{"encoder_num_experts": 16, "encoder_experts_per_token": 2, "text_encoder_norm": "layernorm", "text_encoder_qk_norm": false, "max_grad_norm": 1.0}
Rows from block 11 of the audio encoder of a small contrastive audio-text model, named by matrix and row number. Rows with one number within an expert belong to one neuron, the router's apart. Each number is 128 + 24 x the weight over its row's rms, rounded and kept within 0 to 255. All counts start at 0. Numbers have three digits each.
After each expert's rows are labels from the 100 clips, of 14848, where the router gives the expert most weight on average: "loudest band" is the band of the loudest frequency at the time of the peak. Only what is clearly more common there than usual is listed. The data: short read English sentences (LibriTTS-R).
# router: router (encoder.blocks.11.mlp.router.weight, 16x192, trained with AdamW), inputs 39-77
# up: expert up (encoder.blocks.11.mlp.up, 16x48x192), inputs 39-77
# down: expert down (encoder.blocks.11.mlp.down, 16x192x48, transposed), outputs 39-77

# expert 1
router.1:055094110118138167139142087118099134095153128102106128151101139141156106076150122095136124132141135120125117115112150
up.0:096106174162111144168153143142106117096102135144092083172085146109175150144113147120132107134146115097146097146123139
down.0:126137144099145169147121089121113111153120150105124137106172162169150127156102128105153172102090118121062115162108129
up.1:125176118121127112098165100125116154135132106133062136090097121135119117188160133133097157111099137119087128096147070
down.1:122150109161120157136087148136141099123141103131111134125163101144105079112103138108128136130123115178160122161143159
up.2:155129162154124154112128115135126119149119167100159146073097127084119106097109131163136132135132140102160114125160173
down.2:136151157113098136099168119114161126142122131147098130115107087105125169165114129117105137135139086144118129121217133
up.3:149147142152169130144123123105146113095111107150136140151091110106142110144076125154067145148132158087107128098121162
down.3:083143128141129148152128143133155144139113141165093148100141119120153121151169125102156075155148104093125149127159119
up.4:090141109179141141111126146134101129121100096118117146103119121111100121123139099150146123156118159130127109152060113
down.4:146109100114107104140113102144163120083126105131140164116125134109066083114145107146142151167142162131110135150113152
up.5:134154114101124122148141140139136108120110155162147158159155126166131127135164184139115114073109140144110121074108141
down.5:094159130198155124121121128112123109149098147166135140130093082117107141166167135110120160127113151130087128135108133
up.6:112151108132130111114161088129119089151116135168121133089134140103155130090129140119130111132132151105169104140154145
down.6:125086122153153117137101146100169155106146153117120148146133106164149143090137080119141128132071156085132095158065128
up.7:152114140161133122134161100118113147127144105141159066131106150106155138106114134150104159173115139119138118115142073
down.7:095129113156120127138128149133149142100115147174118139104138190090111155156114146130111121103131141103131068119170153
up.8:051130099102068155114135084135119100127103158118066119119176152108119112146117155123148104109162126117123142101114125
down.8:164114162114114131139105116163106122131076120099145148113135154102159121097104137153138069118126097130168097130097092
up.9:174121118110148135125165109088110120160106170134145151137151129109156163170153121124137135063120123148124116104095133
down.9:125085146099112118125107117119087099085145157165127098134106113124144168090169113111209111158129129145127141126131141
up.10:135132118091160119104162166110122125167113108158150176129134127113159106139104159101100099113118157156141113149168130
down.10:135131164142109131111121104169122120112102147131121110168120133088098127090111120095178124113163187113141118130096125
up.11:134095148150127145118114078114072128104129177108072149138123126126149104106126134136084134170128141113099135165165140
down.11:112124129095101134126132141148127172106096157096132160127135133148136101107122143168134139097141088135128122154117102
up.12:053122183151141143140174077138129122141181148107088102093107151121156086125169103110131098146130115162138137115139143
down.12:136151115134141121132118139162107145161120107139119142064140118101101134130125126165103179122123115138123135147076177
up.13:170103095161179129140173093105081126120091117124140130117096115160103100137126177115078122149073142099110129136139158
down.13:147111143139148111169122134108142165137099122139127084118124128147108159119123123076109112175115184124120091174107110
up.14:098136108138099126113087156125188167122124151135175123161155135124172108093102148130110080123086158119127146111151097
down.14:121117153122093094175131078137072136106121130118109134128112099121148110120165155142149107114123146137134160140119121
loudest band: 4000 to 8000 Hz

# expert 14
router.14:145139110107115140127142118141117163141114160133107159133117139138174126139163115125116121155130130109147119130132179
up.0:148172119150121152100159123109114083157129118118130119148129118112089118197134109097159133076113115090113092163152101
down.0:158133105120136137107143114172121126123118098113089114147188114139134133123132107162098112124142130124133174090156110
up.1:168145137135114127162126149074132134145100118120118140144122141092150155136128165111108097129122153149120145097151158
down.1:143149158131147061127104137123134102122135128180125110140135099117131130127129145129156103161152127121118100087076141
up.2:152114158103111078104116113164136113092108133113111127088169169106132138117128148141117125085131117132144194089089134
down.2:126127114128115128134111110151131139154143141089164081116116103131132122153154087109096107102122166130096146089130141
up.3:101138151107156092121209089128105101105142159142144164144122094110171109108132125105161147159150139104113138146119112
down.3:177123136098106126092126152080126170137124128124115109165115131143121107108110146164163088120129144082149099112162155
up.4:109159140100090144125112131095175131132117123164104133080134154110139120147126115114161120089138166157125129125110065
down.4:108139141142148140119139152135112143125135148156142151163109142146121105094143136115088130128136071141129111170139140
up.5:159110087104119060116117170125130124124161177143152189173089126139130096121116113145133128154128104166156143165135158
down.5:111138147098156150162154139171126141095119116162151122125121123124080148140141185145111177149119088137072153165099144
up.6:160109117126157155077116143107100102154166163098125144131144148139174153150128127092158078146136139100115134099145087
down.6:127149112092131110120158111155077131153136164126091138156190104114099124110118124092123144104074139145153121138131124
up.7:155150124150154112150125102100142112137148070103125129113142102101123136127146133099121109108150134140093110139131139
down.7:201115093125122101141109154148142128148140123116125101120155149165169099090148120124151120146148134148115150129092115
up.8:122127141133189060152129125138120135156123193144119126109107095117150114130153143122137116117113109096153112134139164
down.8:125135168138101105130100143126146145153109144081148130186124089150077116137154159131113133105151141114136147152119141
up.9:123108111136099131114126134125165100126121115103157120130109148137138130101106137156116131176096130157175120108104122
down.9:135109172149139128133149123185124131116129148169123132111098122133157118117110127122078151086102169112134108100148109
up.10:128118151124155127125098133156187164104131143107128148103148158118103082118137110174151127133073077156146100120084111
down.10:164125129123096153127122140131118193128130137117132131146096152108127095105064128155099115141127131128163144186172150
up.11:136129130150091131128170151129128124114135110121102116107148138121132120124148147136137105149138110108135100132120074
down.11:123164145152133085142103155160139122130153093122117135127079148117116103129111110148127120126115162087154126145150168
up.12:111136175130110094150142141134120089121139126087164147114130127124104147097138086118116156174118150106123124148154107
down.12:124121094112101130149102145132185157131157147107148114136114107142184131108104134112115153100093123089152152111093142
up.13:116127149138091069128194114117127095155141154149107100116136143152155111106121152131136141130077148147112127119128100
down.13:134103139118144154109115118146135161107133131095126162106112144134130106121155099121137127129170133128111107137153102
up.14:104172121151138090100111078138127125140067097145130141133121125123104107148127091092115131129120096161166128082152111
down.14:106093179150146108122139187139140154124110143124109128148117134134129131147114144121116137132084122103137161142130080
loudest band: 250 to 500 Hz

# expert 7
router.7:131093133130104126083130139121103123161126138119136159145145145098161077141108094136129098131122151153166123137176123
up.0:153090120103160123120120121131088136106158159156185075114114103075117124106125086102095118150106105139142124159111153
down.0:108126144121163123119106119135116117144131089099133100123138108103129143100105158149131187096091120119078126150165133
up.1:161122153141143105142103133150156134130142172118129142119129138096102110084135142139076124132126130181133114115117177
down.1:107098152114105137115144104134107129119108158115129137122106106155153150145117116119135157134085095155081114131141131
up.2:148116112103093075161131149130179126108147131139095125094122077127112131166121150123117153138191131092158157130174152
down.2:197152140103112098142126148116125125119091135115129108117111128132145159078121127126106094156148139085157125147164094
up.3:124146132137097107098088142169136076139083110146135095062134160142118166097110131098118143143139122157141138138121095
down.3:124135127138123120113094149088158129112129105097089119116133112114150119117152135118108128103162126064151105123100099
up.4:077164152145154147112104136136125171135098130157135174088190137120130122143124113156105159176117147089110121140115139
down.4:129124125122130140119094118132121114137149097127102107137081170131168101140111137100184092146138137118157138126141173
up.5:137105159149138119130163125132134121095121136147137138146116167139114169152147130175124104137165111167128123100101164
down.5:123129114146145100115131122124127158128105131147137090129107082133123137166203122150112128122166100153133098152105099
up.6:101125106119112196104106077146133160141122103128103105139125147139120113130124115157117101142118169125157125072143134
down.6:137091100125161129146143145141156132110188122129128136113137146157124123134153111150136120108116090145112133097111170
up.7:093113118171126140121154120139142119162125138132126119115113150099116148095148129095126144119139155116155144100126105
down.7:165089085120110128095115117127094106109086168127114142113158161125154131078109124138146154132123099134094105139076096
up.8:146130126144168116109121118123095128110111118160128151172161157144160160116101180085149115087131099108121129168132130
down.8:105127122133101159181122137128107116114129108129159110134117136141117116167138150123141122137151146091101164125123117
up.9:116122110117135106116140067090173109123147148140116118124104123123136170123122136144108118171105132159147122110155145
down.9:154173119126129123124107148113129114153155129166099123114132085128110163130153089119107134121141139125108152126136115
up.10:149139131145143131126134208151101134138107129148147122131118132119119137154115088106090152079134136097116109130113139
down.10:131129150125134110133119151103150164166114131129132151133119107082090102110110161122096112174158127095080131138120141
up.11:159129152120124119143131107098156129113182093121158098106132137150114110130131158141095074127140162131118149078118157
down.11:132100153137132089128168171150099130143103127144149127136156079130133131113139107112147090153108150092153089142145117
up.12:143143110103085151132111175128133162112111119119152166087135144183102127096112129145062135143149135143125149142114089
down.12:152110144115136135144121121141124178105117119134135142128156158151140094148118124130118103204080057138139152186164148
up.13:159138074092100112125132108094142082157124136135089121139102121149079139098149144098142137204144157123099154137127165
down.13:151094135130112169180113147136117127089125161140131124144114085124124143118114084156122131097125130102153116143114156
up.14:080107128127153120096109132144160125160121200121140115135117156091136111128131087086110131150134122152147084130149172
down.14:088159120096123135116145112136115143129170168115130152119120131120154085114116099097163164099126114129119118127106151
loudest band: 4000 to 8000 Hz

# expert 8
router.8:128126075137123158123169132129131143101100122143140174126111132134202144141114113117100112135117146116163084133117120
up.0:163135124135121140068190109158117112134117130092156171076105114130144157077139151162151166117061125167131107128111136
down.0:148114170105106131145129126132096144189118142079149136085103125138132119130167123133106098136142124203086176129111091
up.1:144105144145138127174124123129157103127126139141084144164134143139140156161144153096094109100127150184165166105131103
down.1:157112157134123151106168154113152128126110163138185135173170123122079141100082104118138178138161071112091126132159125
up.2:138139093096141146107131122142159163112116102123179141129106136135101163114108086078158160179148115159115141102112094
down.2:162100161136164137118107108102147091114159149129122133126139127112141135140121140106103155161150140125106188148130092
up.3:082165105122150107096123119138133152138072092123129105101095134136166161131136117070129139135175136150152128138113127
down.3:128131172137177121145123111139166129139124080092162147122151143117154109144077147122122117158163131117125184136159090
up.4:145141183134104143092109122178070138110119102116137152085118101093146107147136102156128139130159119139164096160118088
down.4:149108128147143114179115106094089131079095169109132124132128150183105145182113136119118129148151121129115103147126152
up.5:071103122152138101129119143122097098139121155104135148125132104100114144114128111118123107200093130159117169104136188
down.5:181121136115132099103160093133162132100089150080127095124088129112144114117179143167133165129077137092167136115130109
up.6:168112136142130161104117106192116145080067133096121150136079161116127137075099134167139151151104127173160106111115121
down.6:142106102127105149103106122153116149146109113138135119121104181134123133104142152157108167144122123136095139161130138
up.7:103110119125122140104150079128107140123096145142095113102128146154087138102147153138140138156123137140177104105110092
down.7:154099135129071179096117093119128134125141147111151144129151182143180123107116104132146134138150085152124156183194113
up.8:071130122131137137130130134148144084110083114160149108106153138129176148071140147130143101129111115141127110133129112
down.8:120107130132128133122114120093112174133142101134100107121105120118160094133140121122147178060146116109119062113108067
up.9:117129165111130135146134113131152123103124099116132110159146152095158176148147118106145075076133124128157131073099148
down.9:115117156123104123131159132125159077117093155138143100098135127113140131131159193105135153096161125110082107150106102
up.10:138114110122097114157163051072128097191142120155134117158154115088111161204159165096135115083114150101150152149114090
down.10:137156148111118130128126132121151097114144142134112144125164096115082148126156132121128090145119111092136143104210132
up.11:118086107133069137102187104158105128101097112156141150140123125131129115134109119081107157122153130116175153145134134
down.11:130123082145115120096102112124125158090080187099132104168145142127131089145167100137117163135151098094127154170185090
up.12:112107088132156111128086089116170180105121121105154119186111156119138098091118124184167159174086132118107118134101127
down.12:141152128107072122120136132119123103085131137150126161142153159136121128116114152106107113078115134180088127079102158
up.13:159106171071159131129139092108120144105186149126077122160095121140105151124155134125088130172130114122132120141155149
down.13:128121090111113138125136121102141163135157135107118078118165099166094157124114126168125124177123128119161165127131108
up.14:114103111139101111121161122104140122093127113119119143107131142137128138129106116078072110183140117111158138115138143
down.14:139180116133135118140146120174115136102119131135108091098175113133098139105171113167142107137092166107136182139100147
loudest band: 250 to 500 Hz

# expert 2
router.2:128127106127109127139142140113090147152071117117163151093130149136128108103100120179146112154141116099115128142149132
up.35:142113098067104114123137126128122112071168103124115127121117129129137113058117137168125108171124126121177139115117136
down.35:164125160121106124150142139149140135134100119163117127134154108146152109096115127132100153105120124169090146190145124
up.36:165110147125119181130132114173110147149107150115129133142104179166108104112088118148123135085142105134145102170101125
down.36:134132123186102146111123149132131193098131105111118136135136113117133116132113129142125112196132112154129159166167103
up.37:146139136160136160102151109104097145153145176126145133113140113115076167128172161149166124143125137103101085115161126
down.37:124085122160115111124115147148088141126146135137098176160074107118076129112152120118093105135142173111150122100131158
up.38:087171138163083158114159135109126085159088122150116147135175154163144130123100141052143102075102111141143115097124105
down.38:169108082133133151145142146159123094116111129114142125124145117100137108121114095104102132145140160117137120142157121
up.39:159125124138136131124122111165136109169141124116134097165136124111125125123157129117183074166108120170112130093075109
down.39:132069161161140101094100133152149139129090147149122139153105129134128122062183108120152122057135144144134133145095124
up.40:084100123116141131178119111105110146066071116156151166138101118105176145128136109106150102115112119092130110113155126
down.40:156121119119173178115115142131104122132159126124129142140119171141134115107128131141135135113164124124132108140138106
up.41:167151145145117153084165127123098127139148110135101114112135120112180160147131143149125071139122155132154094138140079
down.41:156098166164113122162118137166143131145091134131142128138144105131100131128101100113108107144131111180116158098172105
up.42:139161143130089134145136103100146075118177131164093161150134093125154162120169077109159116126128119095110133118130142
down.42:171134081121130132153152119153096118159126104090131082096129136100084162111110132108120143109145155126155102109113124
up.43:166152119112123103134143120097129086150129120147154146137102145154090096145125156160134135101096137144119127148115112
down.43:131112153139095101195139110164100147159105124135144154108114103145138129116125113097081148130165130139159100081135173
up.44:131152146147110120090125175150132118157086062159176150120130128154154127100128101092125093107159111128121157116169126
down.44:136106128131119118135129139104176144112110140186120113126120122106131153137128156100116157180129122132105106123104184
up.45:119133125096164116148157148168173163176150100153158125109144098162123104142118165110107128125134134109095165120126111
down.45:111153149163150061111111175127125159151161118149104100149114147101162131139133096131173118155163088171135133154133101
up.46:135111123136123129070130131166118105120115166151116153141132150154090111089130116089121143127157126166127092114132145
down.46:118106137113100164093140129136144126140141132140114153154151146150162104075106147119129171110103120124099134182105137
up.47:140087130123122153160122137085104122127139138112124126184095137147131143135129128152136104098099158134138120136163121
down.47:137150112109132142144105093147128195159139146075124129133117072107115148132110134148135154106163091135112144147145096
loudest band: 4000 to 8000 Hz

# expert 12
router.12:195108167137104117125132125142130149149143104181137134138119128160098136149105165166089088123123149155143191112141117
up.0:146121115127150097113158156191108193127119094103140169097136174154115102125120115136092124136144121128156100163096079
down.0:088118137143157124108122138121144153107107099103098116107116129107134128135098140135100119141087158153090126149151148
up.1:144177146123097171134130150138134131090082112112113143135179147115154177146109097109103132086143139118154116087104155
down.1:104123116084110140137112102106131091124153146120154151113122149168120112116144146149141155167166094130096140144115135
up.2:126111132118116105152108152182120134164092142105125113161119125081113129128149146127128151122104112124120120104092112
down.2:147098134143123100100124118163136101098160139131150104140194112146080130119139172138139124108153158156139145124114117
up.3:130129121128100123136138108114117129134144100129134161134142116105122125124146125122081124140114173130151132131124085
down.3:128122154110126144130131091122152159134085077136125116146132135160130159132137138125108141117090157118148157127125144
up.4:148132105147112190118076152133136100165144110169063148129136158126158181144106152119116141140166133179113112104111104
down.4:123150192136142138145112140159108111160137155168122134156112120145120141126175131109070141123143125130157123123101160
up.5:107127102146143147106113132117120156096131119097119115125107132144112162110139139125092126149153127141108126140141180
down.5:140160132128118163112090110144119145130196091097139120122144124126155132163123117120124109145119133122149170126139120
up.6:128131118159127097110111135113138185160083110133156191122106141152089120137140127108134113160093121110130196158187104
down.6:138119119138113159161159171118098177169114125083091138106124117137178084133099078123124123162105120115147118126140113
up.7:126110084125113103121199149170120134126142143129123106147127117160097140148128116122101140143140144113132101117100174
down.7:117146135112154152140129102101131069148166135115117115067128092097142081135134089100166128113116157103131136140118178
up.8:120152150153121118111103093113125117108104123148143114074084114121115149120124106074149182124156120131115123120140141
down.8:128122115129103121123153134102130138102113177094094164159146172130157144130093178164103133123085134129112096103132143
up.9:105144156102122126125118132162072161084121160131104143114108133136106133113118102172150106144097134112145114111108130
down.9:135092140132111120109114096124109091169164132116097155184158107151117090138115122138128142111102085157120131134181144
up.10:124137080097115118100126113084089136116126100127163126140104132092141170148172130083142113117127135140154125119123138
down.10:098134155128157105124139106137168148108108106088124096083116121133153162130126099176152123147169148161168136134154122
up.11:139100120138117117147128112164138190085138091122139135156127125134126083116121090146151086115111115145133122080121103
down.11:118124099106121127128146091117142142152116106162132141117158111147105131168090142153101114126106156149108152131150109
up.12:115147128113152092125112084100100147159134121166088129187113095126071110162094108153098115121136119152146116137169141
down.12:103143132102118145089157141138161120145142109093115150145133100113151135126096144134140124079128133093177104152176155
up.13:182129151109129123137128127165149080125153156130174099144112159142162126091124197094116102104125149121129132118117115
down.13:118107180159101110160105165167144170167126110175118162143152109101128134119175105117099122136142102153129122114133166
up.14:126134089113156135150151116139111136101114095106096105127120132126141162107118123117145098132132153088128119098083132
down.14:171118120141115130107146134141178091140145121085103108090174079149107103085116128167143107192127157139125127149126091
loudest band: 250 to 500 Hz

# expert 13
router.13:146156120126121126099136137077158115150155114092134195139131130132163158127115105147086102129157127161119149123150107
up.35:146157143134114124130126134110148111154136146112164120098150100093159115139134164111157161139146119138148141109098140
down.35:092071133142177130139162149146121103116119133169097147088136189118086125153143117116107107141089142107093114085139125
up.36:169135161140152132134141149136142110128127099159106153107111170143161141130086148076134110148113151143106144097145134
down.36:136134157157143110109130157121131133132112116195170134171119117096145153141154140104099096140162105125097124105153145
up.37:140122114151163090142133133171112118153145126127145142080150133121074159098137150131130112128128098133093102115042134
down.37:160078151145102109165095107137132161098132113131109114077140145111129109119140147094070116144125149142100153166067154
up.38:157112132144112164136106132106086132143132146124123123160161133122165163138139140136065092128142104100113099174139143
down.38:135149099118144085154126136162116117129157122137084140126129087142103133152156141142173118132109175106120133128146109
up.39:113141151096112158160140171115165100067130132107105129101156150151125107120113143115125140125145123104132154094121133
down.39:120131121147161154132143097153098146112135135139100125144089109101109167124111096109103124125124156113107118082132177
up.40:096119142126118138127140136132137131092127140088152146162136111167136122140129128114134156110115165120122130133122129
down.40:105172138095138122106125142135126108150115196141103113140169112128144133153148086129107137120165133121132109153107108
up.41:101123137120103107109140124125163092130101144133107084140123131120110108132127123113101111137127158110096107122115142
down.41:142131078144141173083149109153140132159146184116099104131145144130162134087120141129151133124146119111089144131103121
up.42:102127093107134119074147086108088096132150096093142138122080131154065152143120136152159151118135102161108140160088153
down.42:149109127153132152150149102127127098119132118109117120148110121136131126131152111148075148135183131087132128140127137
up.43:147081128117152150125109124157091152136103162108118128200121156127112112133142141124170160110121145152115099159129165
down.43:105129116112113142101118159156098120116166146156104109156122136143153131125113126127101193136122106138140088139102088
up.44:153139143132099179107114062134142082134160115142135128131167116125112090176131134131118141121118151149146116123097115
down.44:140122144150123112163147180165126121146151109101075145109110139120135143118121162131094134080165131110128106116165161
up.45:149128139155133157134153133125141141143121144118117098159119117128122148107107137089125111148122110111100119182140104
down.45:116157148111124138093130153116113118143144108140150125126158136178121118115133119132089111098115134140154165132171112
up.46:184115135116128175092156140134170151124160150115106108109129159157149110086083156147110136093093123122128133119147103
down.46:145108133134085132106098164167141163169132137136088143118112083130140135131125110155116110183114132144145127162143111
up.47:118102130148086159112131146158099130165169151117136162152175097140141139159124113130109152135163111124120142136148098
down.47:108129100130150118111120198107116126130135088119194168099093116124112121114087130109155116138099151156139114127141117
loudest band: 4000 to 8000 Hz

# expert 6
router.6:061141133133137079147153138133141132122065110156114155130106159149151151118157078133140137140160096134137113130100113
up.0:119138144142120090115124101155144116099103162130137167107128131098065184095099122116105135201116142150108120109117168
down.0:134105157126113167168148142128116148126100103119120149114088145152123145125101153111109148125156136115133089152114126
up.1:140113112098132124113106156152111152151153103159099144128145120147192113165121104157150096152137142140125158116117106
down.1:076165149088139140170137098140139146131155124133145102089110095169100142166101147119137141166118093165150118142113107
up.2:123104151111143122123157124136119139135072154128174176100134148163109154123133102116135137149183124126120068136129179
down.2:106139120150150167150123065152128149165107135177104129169106120132149081140127103155142101089107144102142169101125078
up.3:131142080124167173133122091112119164125093125101122154156180130158140147163143099149131131097134102094147128096089135
down.3:155123130161109083082110138145143126140118139103115122053101140116095107119145131145119157141117163140085136148176126
up.4:149146114124146133149176124145105131197135146116102136146148151152118096106127117110125131086108113119148155089125155
down.4:095127107076105128097122156090161166121132125116106112164140132123152154109158128147136101126129079144147177135124133
up.5:119112113155128137102108138123143113104108154119117134155159140134111114128149110104120128199119137127083093161140088
down.5:153142166098153125132169132086115147141082105180148105186156153157119093118082118110156134106124139132145124153157138
up.6:064161142139140144159137125115151112139107106138121133161138124092115118127144108114171132103144151137155117126113077
down.6:081107165163142075120091137119110128126140132161133106130146114120178134124138126114115127111166107175146112124116122
up.7:137125135134105115106127103145165132108088122122146142157116174080102140126132095077151151118115112143169131112112112
down.7:083138141133148107154144087096107164122135139169111158159143107121107147195162162129149125126157124130102119133100149
up.8:106163152135170151148134126158138129125076125130162146132125145165169097102166161104108145128103111124141079136152068
down.8:164115106163121116131115132110100131112111124101161135173177119108101119129084105119097113124126150145135124181095082
up.9:129159077096117138106141126123145066141104169117149095129106113115130093134128104145141145087082111112090112155123099
down.9:150138150166119129121153128084100153121101088140107155136117101129114093128149168144133078112139106131133118160144134
up.10:157091131103147123125140106098139143105069127159118136151122141129201153085131115101136108132132138101153155071124097
down.10:129141135106128059116145127143135153102133134140108112121129139143128119138107127129084120139140148152160120144156131
up.11:131138140128159089127109154125135188110102134164171153156137127119121115096121154125079129137123138125168150096147123
down.11:125123145142171137138123142130118128102122129130137146130135112124145146137154103157093131151091149148124135180139139
up.12:147135151160146118145130111106131147108100149141162118097132144105127174101153147154109144107122115128093115157134101
down.12:150118173112112088143120075101135141146104124119131147181102117113106143090140139111131118138119099173139099107096083
up.13:099133143119115096148154156165125143114119073159130123121135160151124107159131145120134153074123101122167111127166165
down.13:133140111078104139134148103142145082123159143113128144125122136142150079134144137126120121149118124126123114123109126
up.14:141135135144099145145128136123124085129158108133122135164130139099124145152129167073172109129113142168121152075170161
down.14:094087160131138159148147148133167183089150137120138135160128141124109156126114145123150128109103073148118103131147154
loudest band: 250 to 500 Hz

# expert 0
router.0:170107098120140137151115115152082136152122133124175128143074083111091095137102077123128123143112102120156107146146140
up.0:118094148101114172151116122149113096174097142090098143165160145099156100134149111071133132100127135154168099091137134
down.0:121135133097109132108120121140145084126172141098156138124129130116087140091137106145155203114133062160151150136097094
up.1:085141149145061090138127131107142134131101112156184145110160127103100130138164164133100092146132138116095082117153087
down.1:138109128145135074143122140144115169138106136145131112167113153160124115105145127087151124152152182085143130132133122
up.2:113138106139070154127135132102087045112156127111101127142135130123137168118160119096138096133126128113095144134163111
down.2:142113102115124158098134142162125160115140151108101154090148121167123114110132124136119133134107154100155106157101138
up.3:124155080132148126145103091119133157156089127099100088131123111148109132141127137116109137133106138111132127102125113
down.3:143126103131113160149131125131119090104142082127093113140108150161164125140141113094153127123111125131112101154108108
up.4:136111145114165131126136175085153077147108124153122148130098087154168104131138078105141105138111137090134127137134137
down.4:128119115104087148161112093129052155142115142132135118143114121116108140149162165127171169082156111105111142157109136
up.5:108145144112156115122165073129120138145120136122108135071122133078142173143146132155140141134123128109143133098113120
down.5:094119116138148131137132130131156122142141085125120107106167127134187127144156150079156123111162113083128091109120120
up.6:123158120156118108141118140163106163127111104163164165162127079155074137120131117116099114153172112138134118174125120
down.6:120088092141121156129122101118109088083116096143136125139106126187148120138080138101114130121103127127124090157140130
up.7:146133127151114146107145160136155075175135199097114155120151151125180119112116161122147143077127147100127131104133115
down.7:149153150118095107117096145098106127167118184139111147133149114098079138124141159151128096124185164149140136122081125
up.8:163085129121101146166131158134111084107105106116126154162129149147117094170117123144144167089150093148132133154171124
down.8:110120120162151149138152129112147157100132124123146137163099105128154100133144093122127116124095125109177137130109145
up.9:120100154156139139092109160166132142123103125094132150158136101168135089101083074104106198156106122130168128133169132
down.9:113111115155159134149108138152102140128091170174112135111093130126149117156106140144122111088165099168121131155124139
up.10:084130137122178099146168108102136124146128143136117141146089109129106099121175105110113126115120122148135111094104162
down.10:125099101137100113087179067119130121117145143112148145111112137134144136136084148093103148120118137110117107125152164
up.11:101133146109179170102125121118137191132144130130120126144080144093187094134110112181134113129110142108087138138143100
down.11:111136149158133100106158130137105165145100133126146147149114176121118175107100119145154145139089072146101154136105114
up.12:097137106134159057130101120155120173142147089132083083147145121120104126169095122059149167137184132096103133120112120
down.12:190157114104115192148170135122122145110140129113134131097092140119116142143122168159132144120134151102153122100145124
up.13:166134159149143139127154153106102104163112123145136185101152120148132128126118145113069159125135129149080169122147107
down.13:142134150113087090136098148121113141130149137142179113149130091126163172166130099086152085168140125076153121165165100
up.14:128153145137112129131139143145107118164121181139112133104123117120118139109128096159124098114121142139115108126125153
down.14:155133137169142108118136138145148135126118125141104112133138098145127117108158137105118126148140117155096127112142155
loudest band: 4000 to 8000 Hz