{
  "encoder_arch": "transformer",
  "spec_augment": true,
  "encoder_activation": "gelu",
  "encoder_qk_norm": false,
  "encoder_inner_norm": false,
  "text_encoder_norm": "layernorm",
  "text_encoder_activation": "gelu",
  "momentum": 0.95,
  "adamw_lr_other_params": 0.0028,
  "steps": 7200,
  "final_lr_fraction": 0.01,
  "warmup_steps": 140
}
Rows from block 7 of the audio encoder of a small contrastive audio-text model, named by matrix and row number. Rows with one number within an expert belong to one neuron, the router's apart. Each number is 500 + 40 x the weight over its row's rms, rounded and kept within 0 to 999. All counts start at 0. Numbers have three digits each.
After each expert's rows are labels from the 100 clips, of 14848, where the router gives the expert most weight on average: "responds to" is what is common among them. Only what is clearly more common there than usual is listed. The data: short read English sentences (LibriTTS-R). In brackets: how many of the 100.
# router: router (encoder.blocks.7.mlp.router.weight, 16x192, trained with AdamW), inputs 0-95
# up: expert up (encoder.blocks.7.mlp.up, 16x48x192), inputs 0-95
# down: expert down (encoder.blocks.7.mlp.down, 16x192x48, transposed), outputs 0-95

# expert 10
router.10:484489515479472526529519504429480499494423552468557518496495521473513489500463489483464485512502510494527460452466457521582575508501485542478472483460544501511371539520475473507463498454522536490560456526400456545490494507569504519490506501559494521523545555543518517427550587489490531463
up.0:520494526485545487554499539532528481570570479514440518532513553407463493552520475469506567490473527530523445462476520455468505446572497518467458528491538461469535529490434462490524437472458531526489506479546475519549462402494451480522528489527576522530543501499568530518501516438499494490
down.0:468507458500510508488458535513485475489458510476551557460491486459584476487596474530538535558529500494478517409478481449522491514580456420476377498454478513536528444475494485417527489443441507466511482500435592460541517505461560507574531524515484505567542544525544477522554533619473543466
responds to: the word "of" (25)

# expert 15
router.15:518495474493475555517498527519525572516385510488544504555523531497474449435430491490470487538470491445442513471527528390512538536532547532487468460486479475492514443456470451600513513426515486536514532565502459506486491517534518511429560499522469492540544523407480429437448523610536557507
up.0:470538488531532538546479517494492522513432539502471521516535471524558510577581544575502471570617452475453487539516492502470510512551486543511399465508573513462536430571527586480481384528570520558426524530523476496451491451524454484517525459491535519446507467486501458481524503497481495471
down.0:525463469505494533516486504515532465450450507502484574445516437510532472468516499489495476444509494505466498503545510481615479569456552479532503532543470523564508458496483554507480511490536492421479446569457508514470497423506423526452447486602476445511459532489503482584552497489488487473
responds to: the word "him" (29)

# expert 14
router.14:435429491474491534535506545507565543550518480510512497473518448526439492458533530486494509540588526443476515420504473441533522469524520533468562455491504461499472490434477537515473516536494550528455535544445462509436493590531472500473494521538430433429535538462446453499446547495499513503
up.0:458598565525514478489528496451452482523517525570550504522473502627513526468455472425537457533569493551481524539509516495444503500515457480457528442476514427489495555539542495500540522585458526499515424580534507517568489480489521518465536591559486498497511525476465485461515532478507538485
down.0:507523504480471521571460484497472512493536498535539544539460467470514479470499601474511486549469491401519497474474467500554491477502439445489482558495549478493516500443509479530490522428428497492470553524469427503544513517535513504415471421513483519509555536474451482589573561401489483560
responds to: the word "to" (41)

# expert 13
router.13:525465516556464446501453532501530479495553496490513512430521437522476530447569517439521510529542575480518487530565440541476520459462469510554492509531505508513461524524467492496518500464507488480551532509515457513512508542571531435475437472496520473470489468402486511482414486556436505589
up.0:548475441529447500506425556430556488518513525447482468475523545506482551519439455438538444460466468547464484581467462525530423543531506464455495437548502549531519508508490472505491552489457464526587476511507486466575466451585492531569499451413483475470497516516536408508540528578476494495
down.0:558485491472533485508439511466494496547522504446445455490434502393491580523561556455517501510534437491523515498499546533505564493599472522510518520507492491538452577534474574537567536475471579525532427481527486457468482453510537427513472531469369469496422513560438525491513505523470486473
responds to: the word "it" (34)

# expert 9
router.9:551544440523438521432488518496536541535477520503473488561512545523431495518578482488511512530511486546527523519468552413479477502522464462554498492559497499474462419505504498539526472447489496531470519491529465496457499421422546494478605440450554525513518503462513482505514519426563449459
up.0:510468472489488492470545532511439484559459413452535523509481496423482492490443483454499494512435495505534497586557518511531473587522549510484480539494522507559508460487500505479525424511522505513477500539502517551442488440424468521503482558545572554570550492479482456589494434457475479554
down.0:534497600586524524549517455542543534510511531475460520454514437482517487481575531492486549449517493492491466476452506518487561486443461473499541495455453517504465550583499508483576480529505506549489514567477512401522544498557526449463493426528456451507489474535496529461525502545457532545
responds to: the word "me" (30)

# expert 11
router.11:528537485516528445513529480535544504566495505532419528486470524476553485519496458497465496467509549513511502563488499486454464499435538430602450517491494490525451510488600538443525531533459449459499499494475573434486502538469513573472505456497546559532474473467542499521531502475527530454
up.0:478485517461491482481537484475546532522548506506503511491516463453435453405485533500510524437526475471479458500491486565433558524531464578501561582475561493488423437517492528492491469562509581441507548463434488466522535461475455563500496514531508538507511531454525469550521502496498463550
down.0:439489573441502587516466491536523505574506400554515560512559487528505548401541511582460542535519506469567417505452556462491470534519469466492492446477513493460476493512541481452527473459532528526499496527486511482521479511463495495520511563504496487492439532478541553497540382539481578522
responds to: the word "i" (47)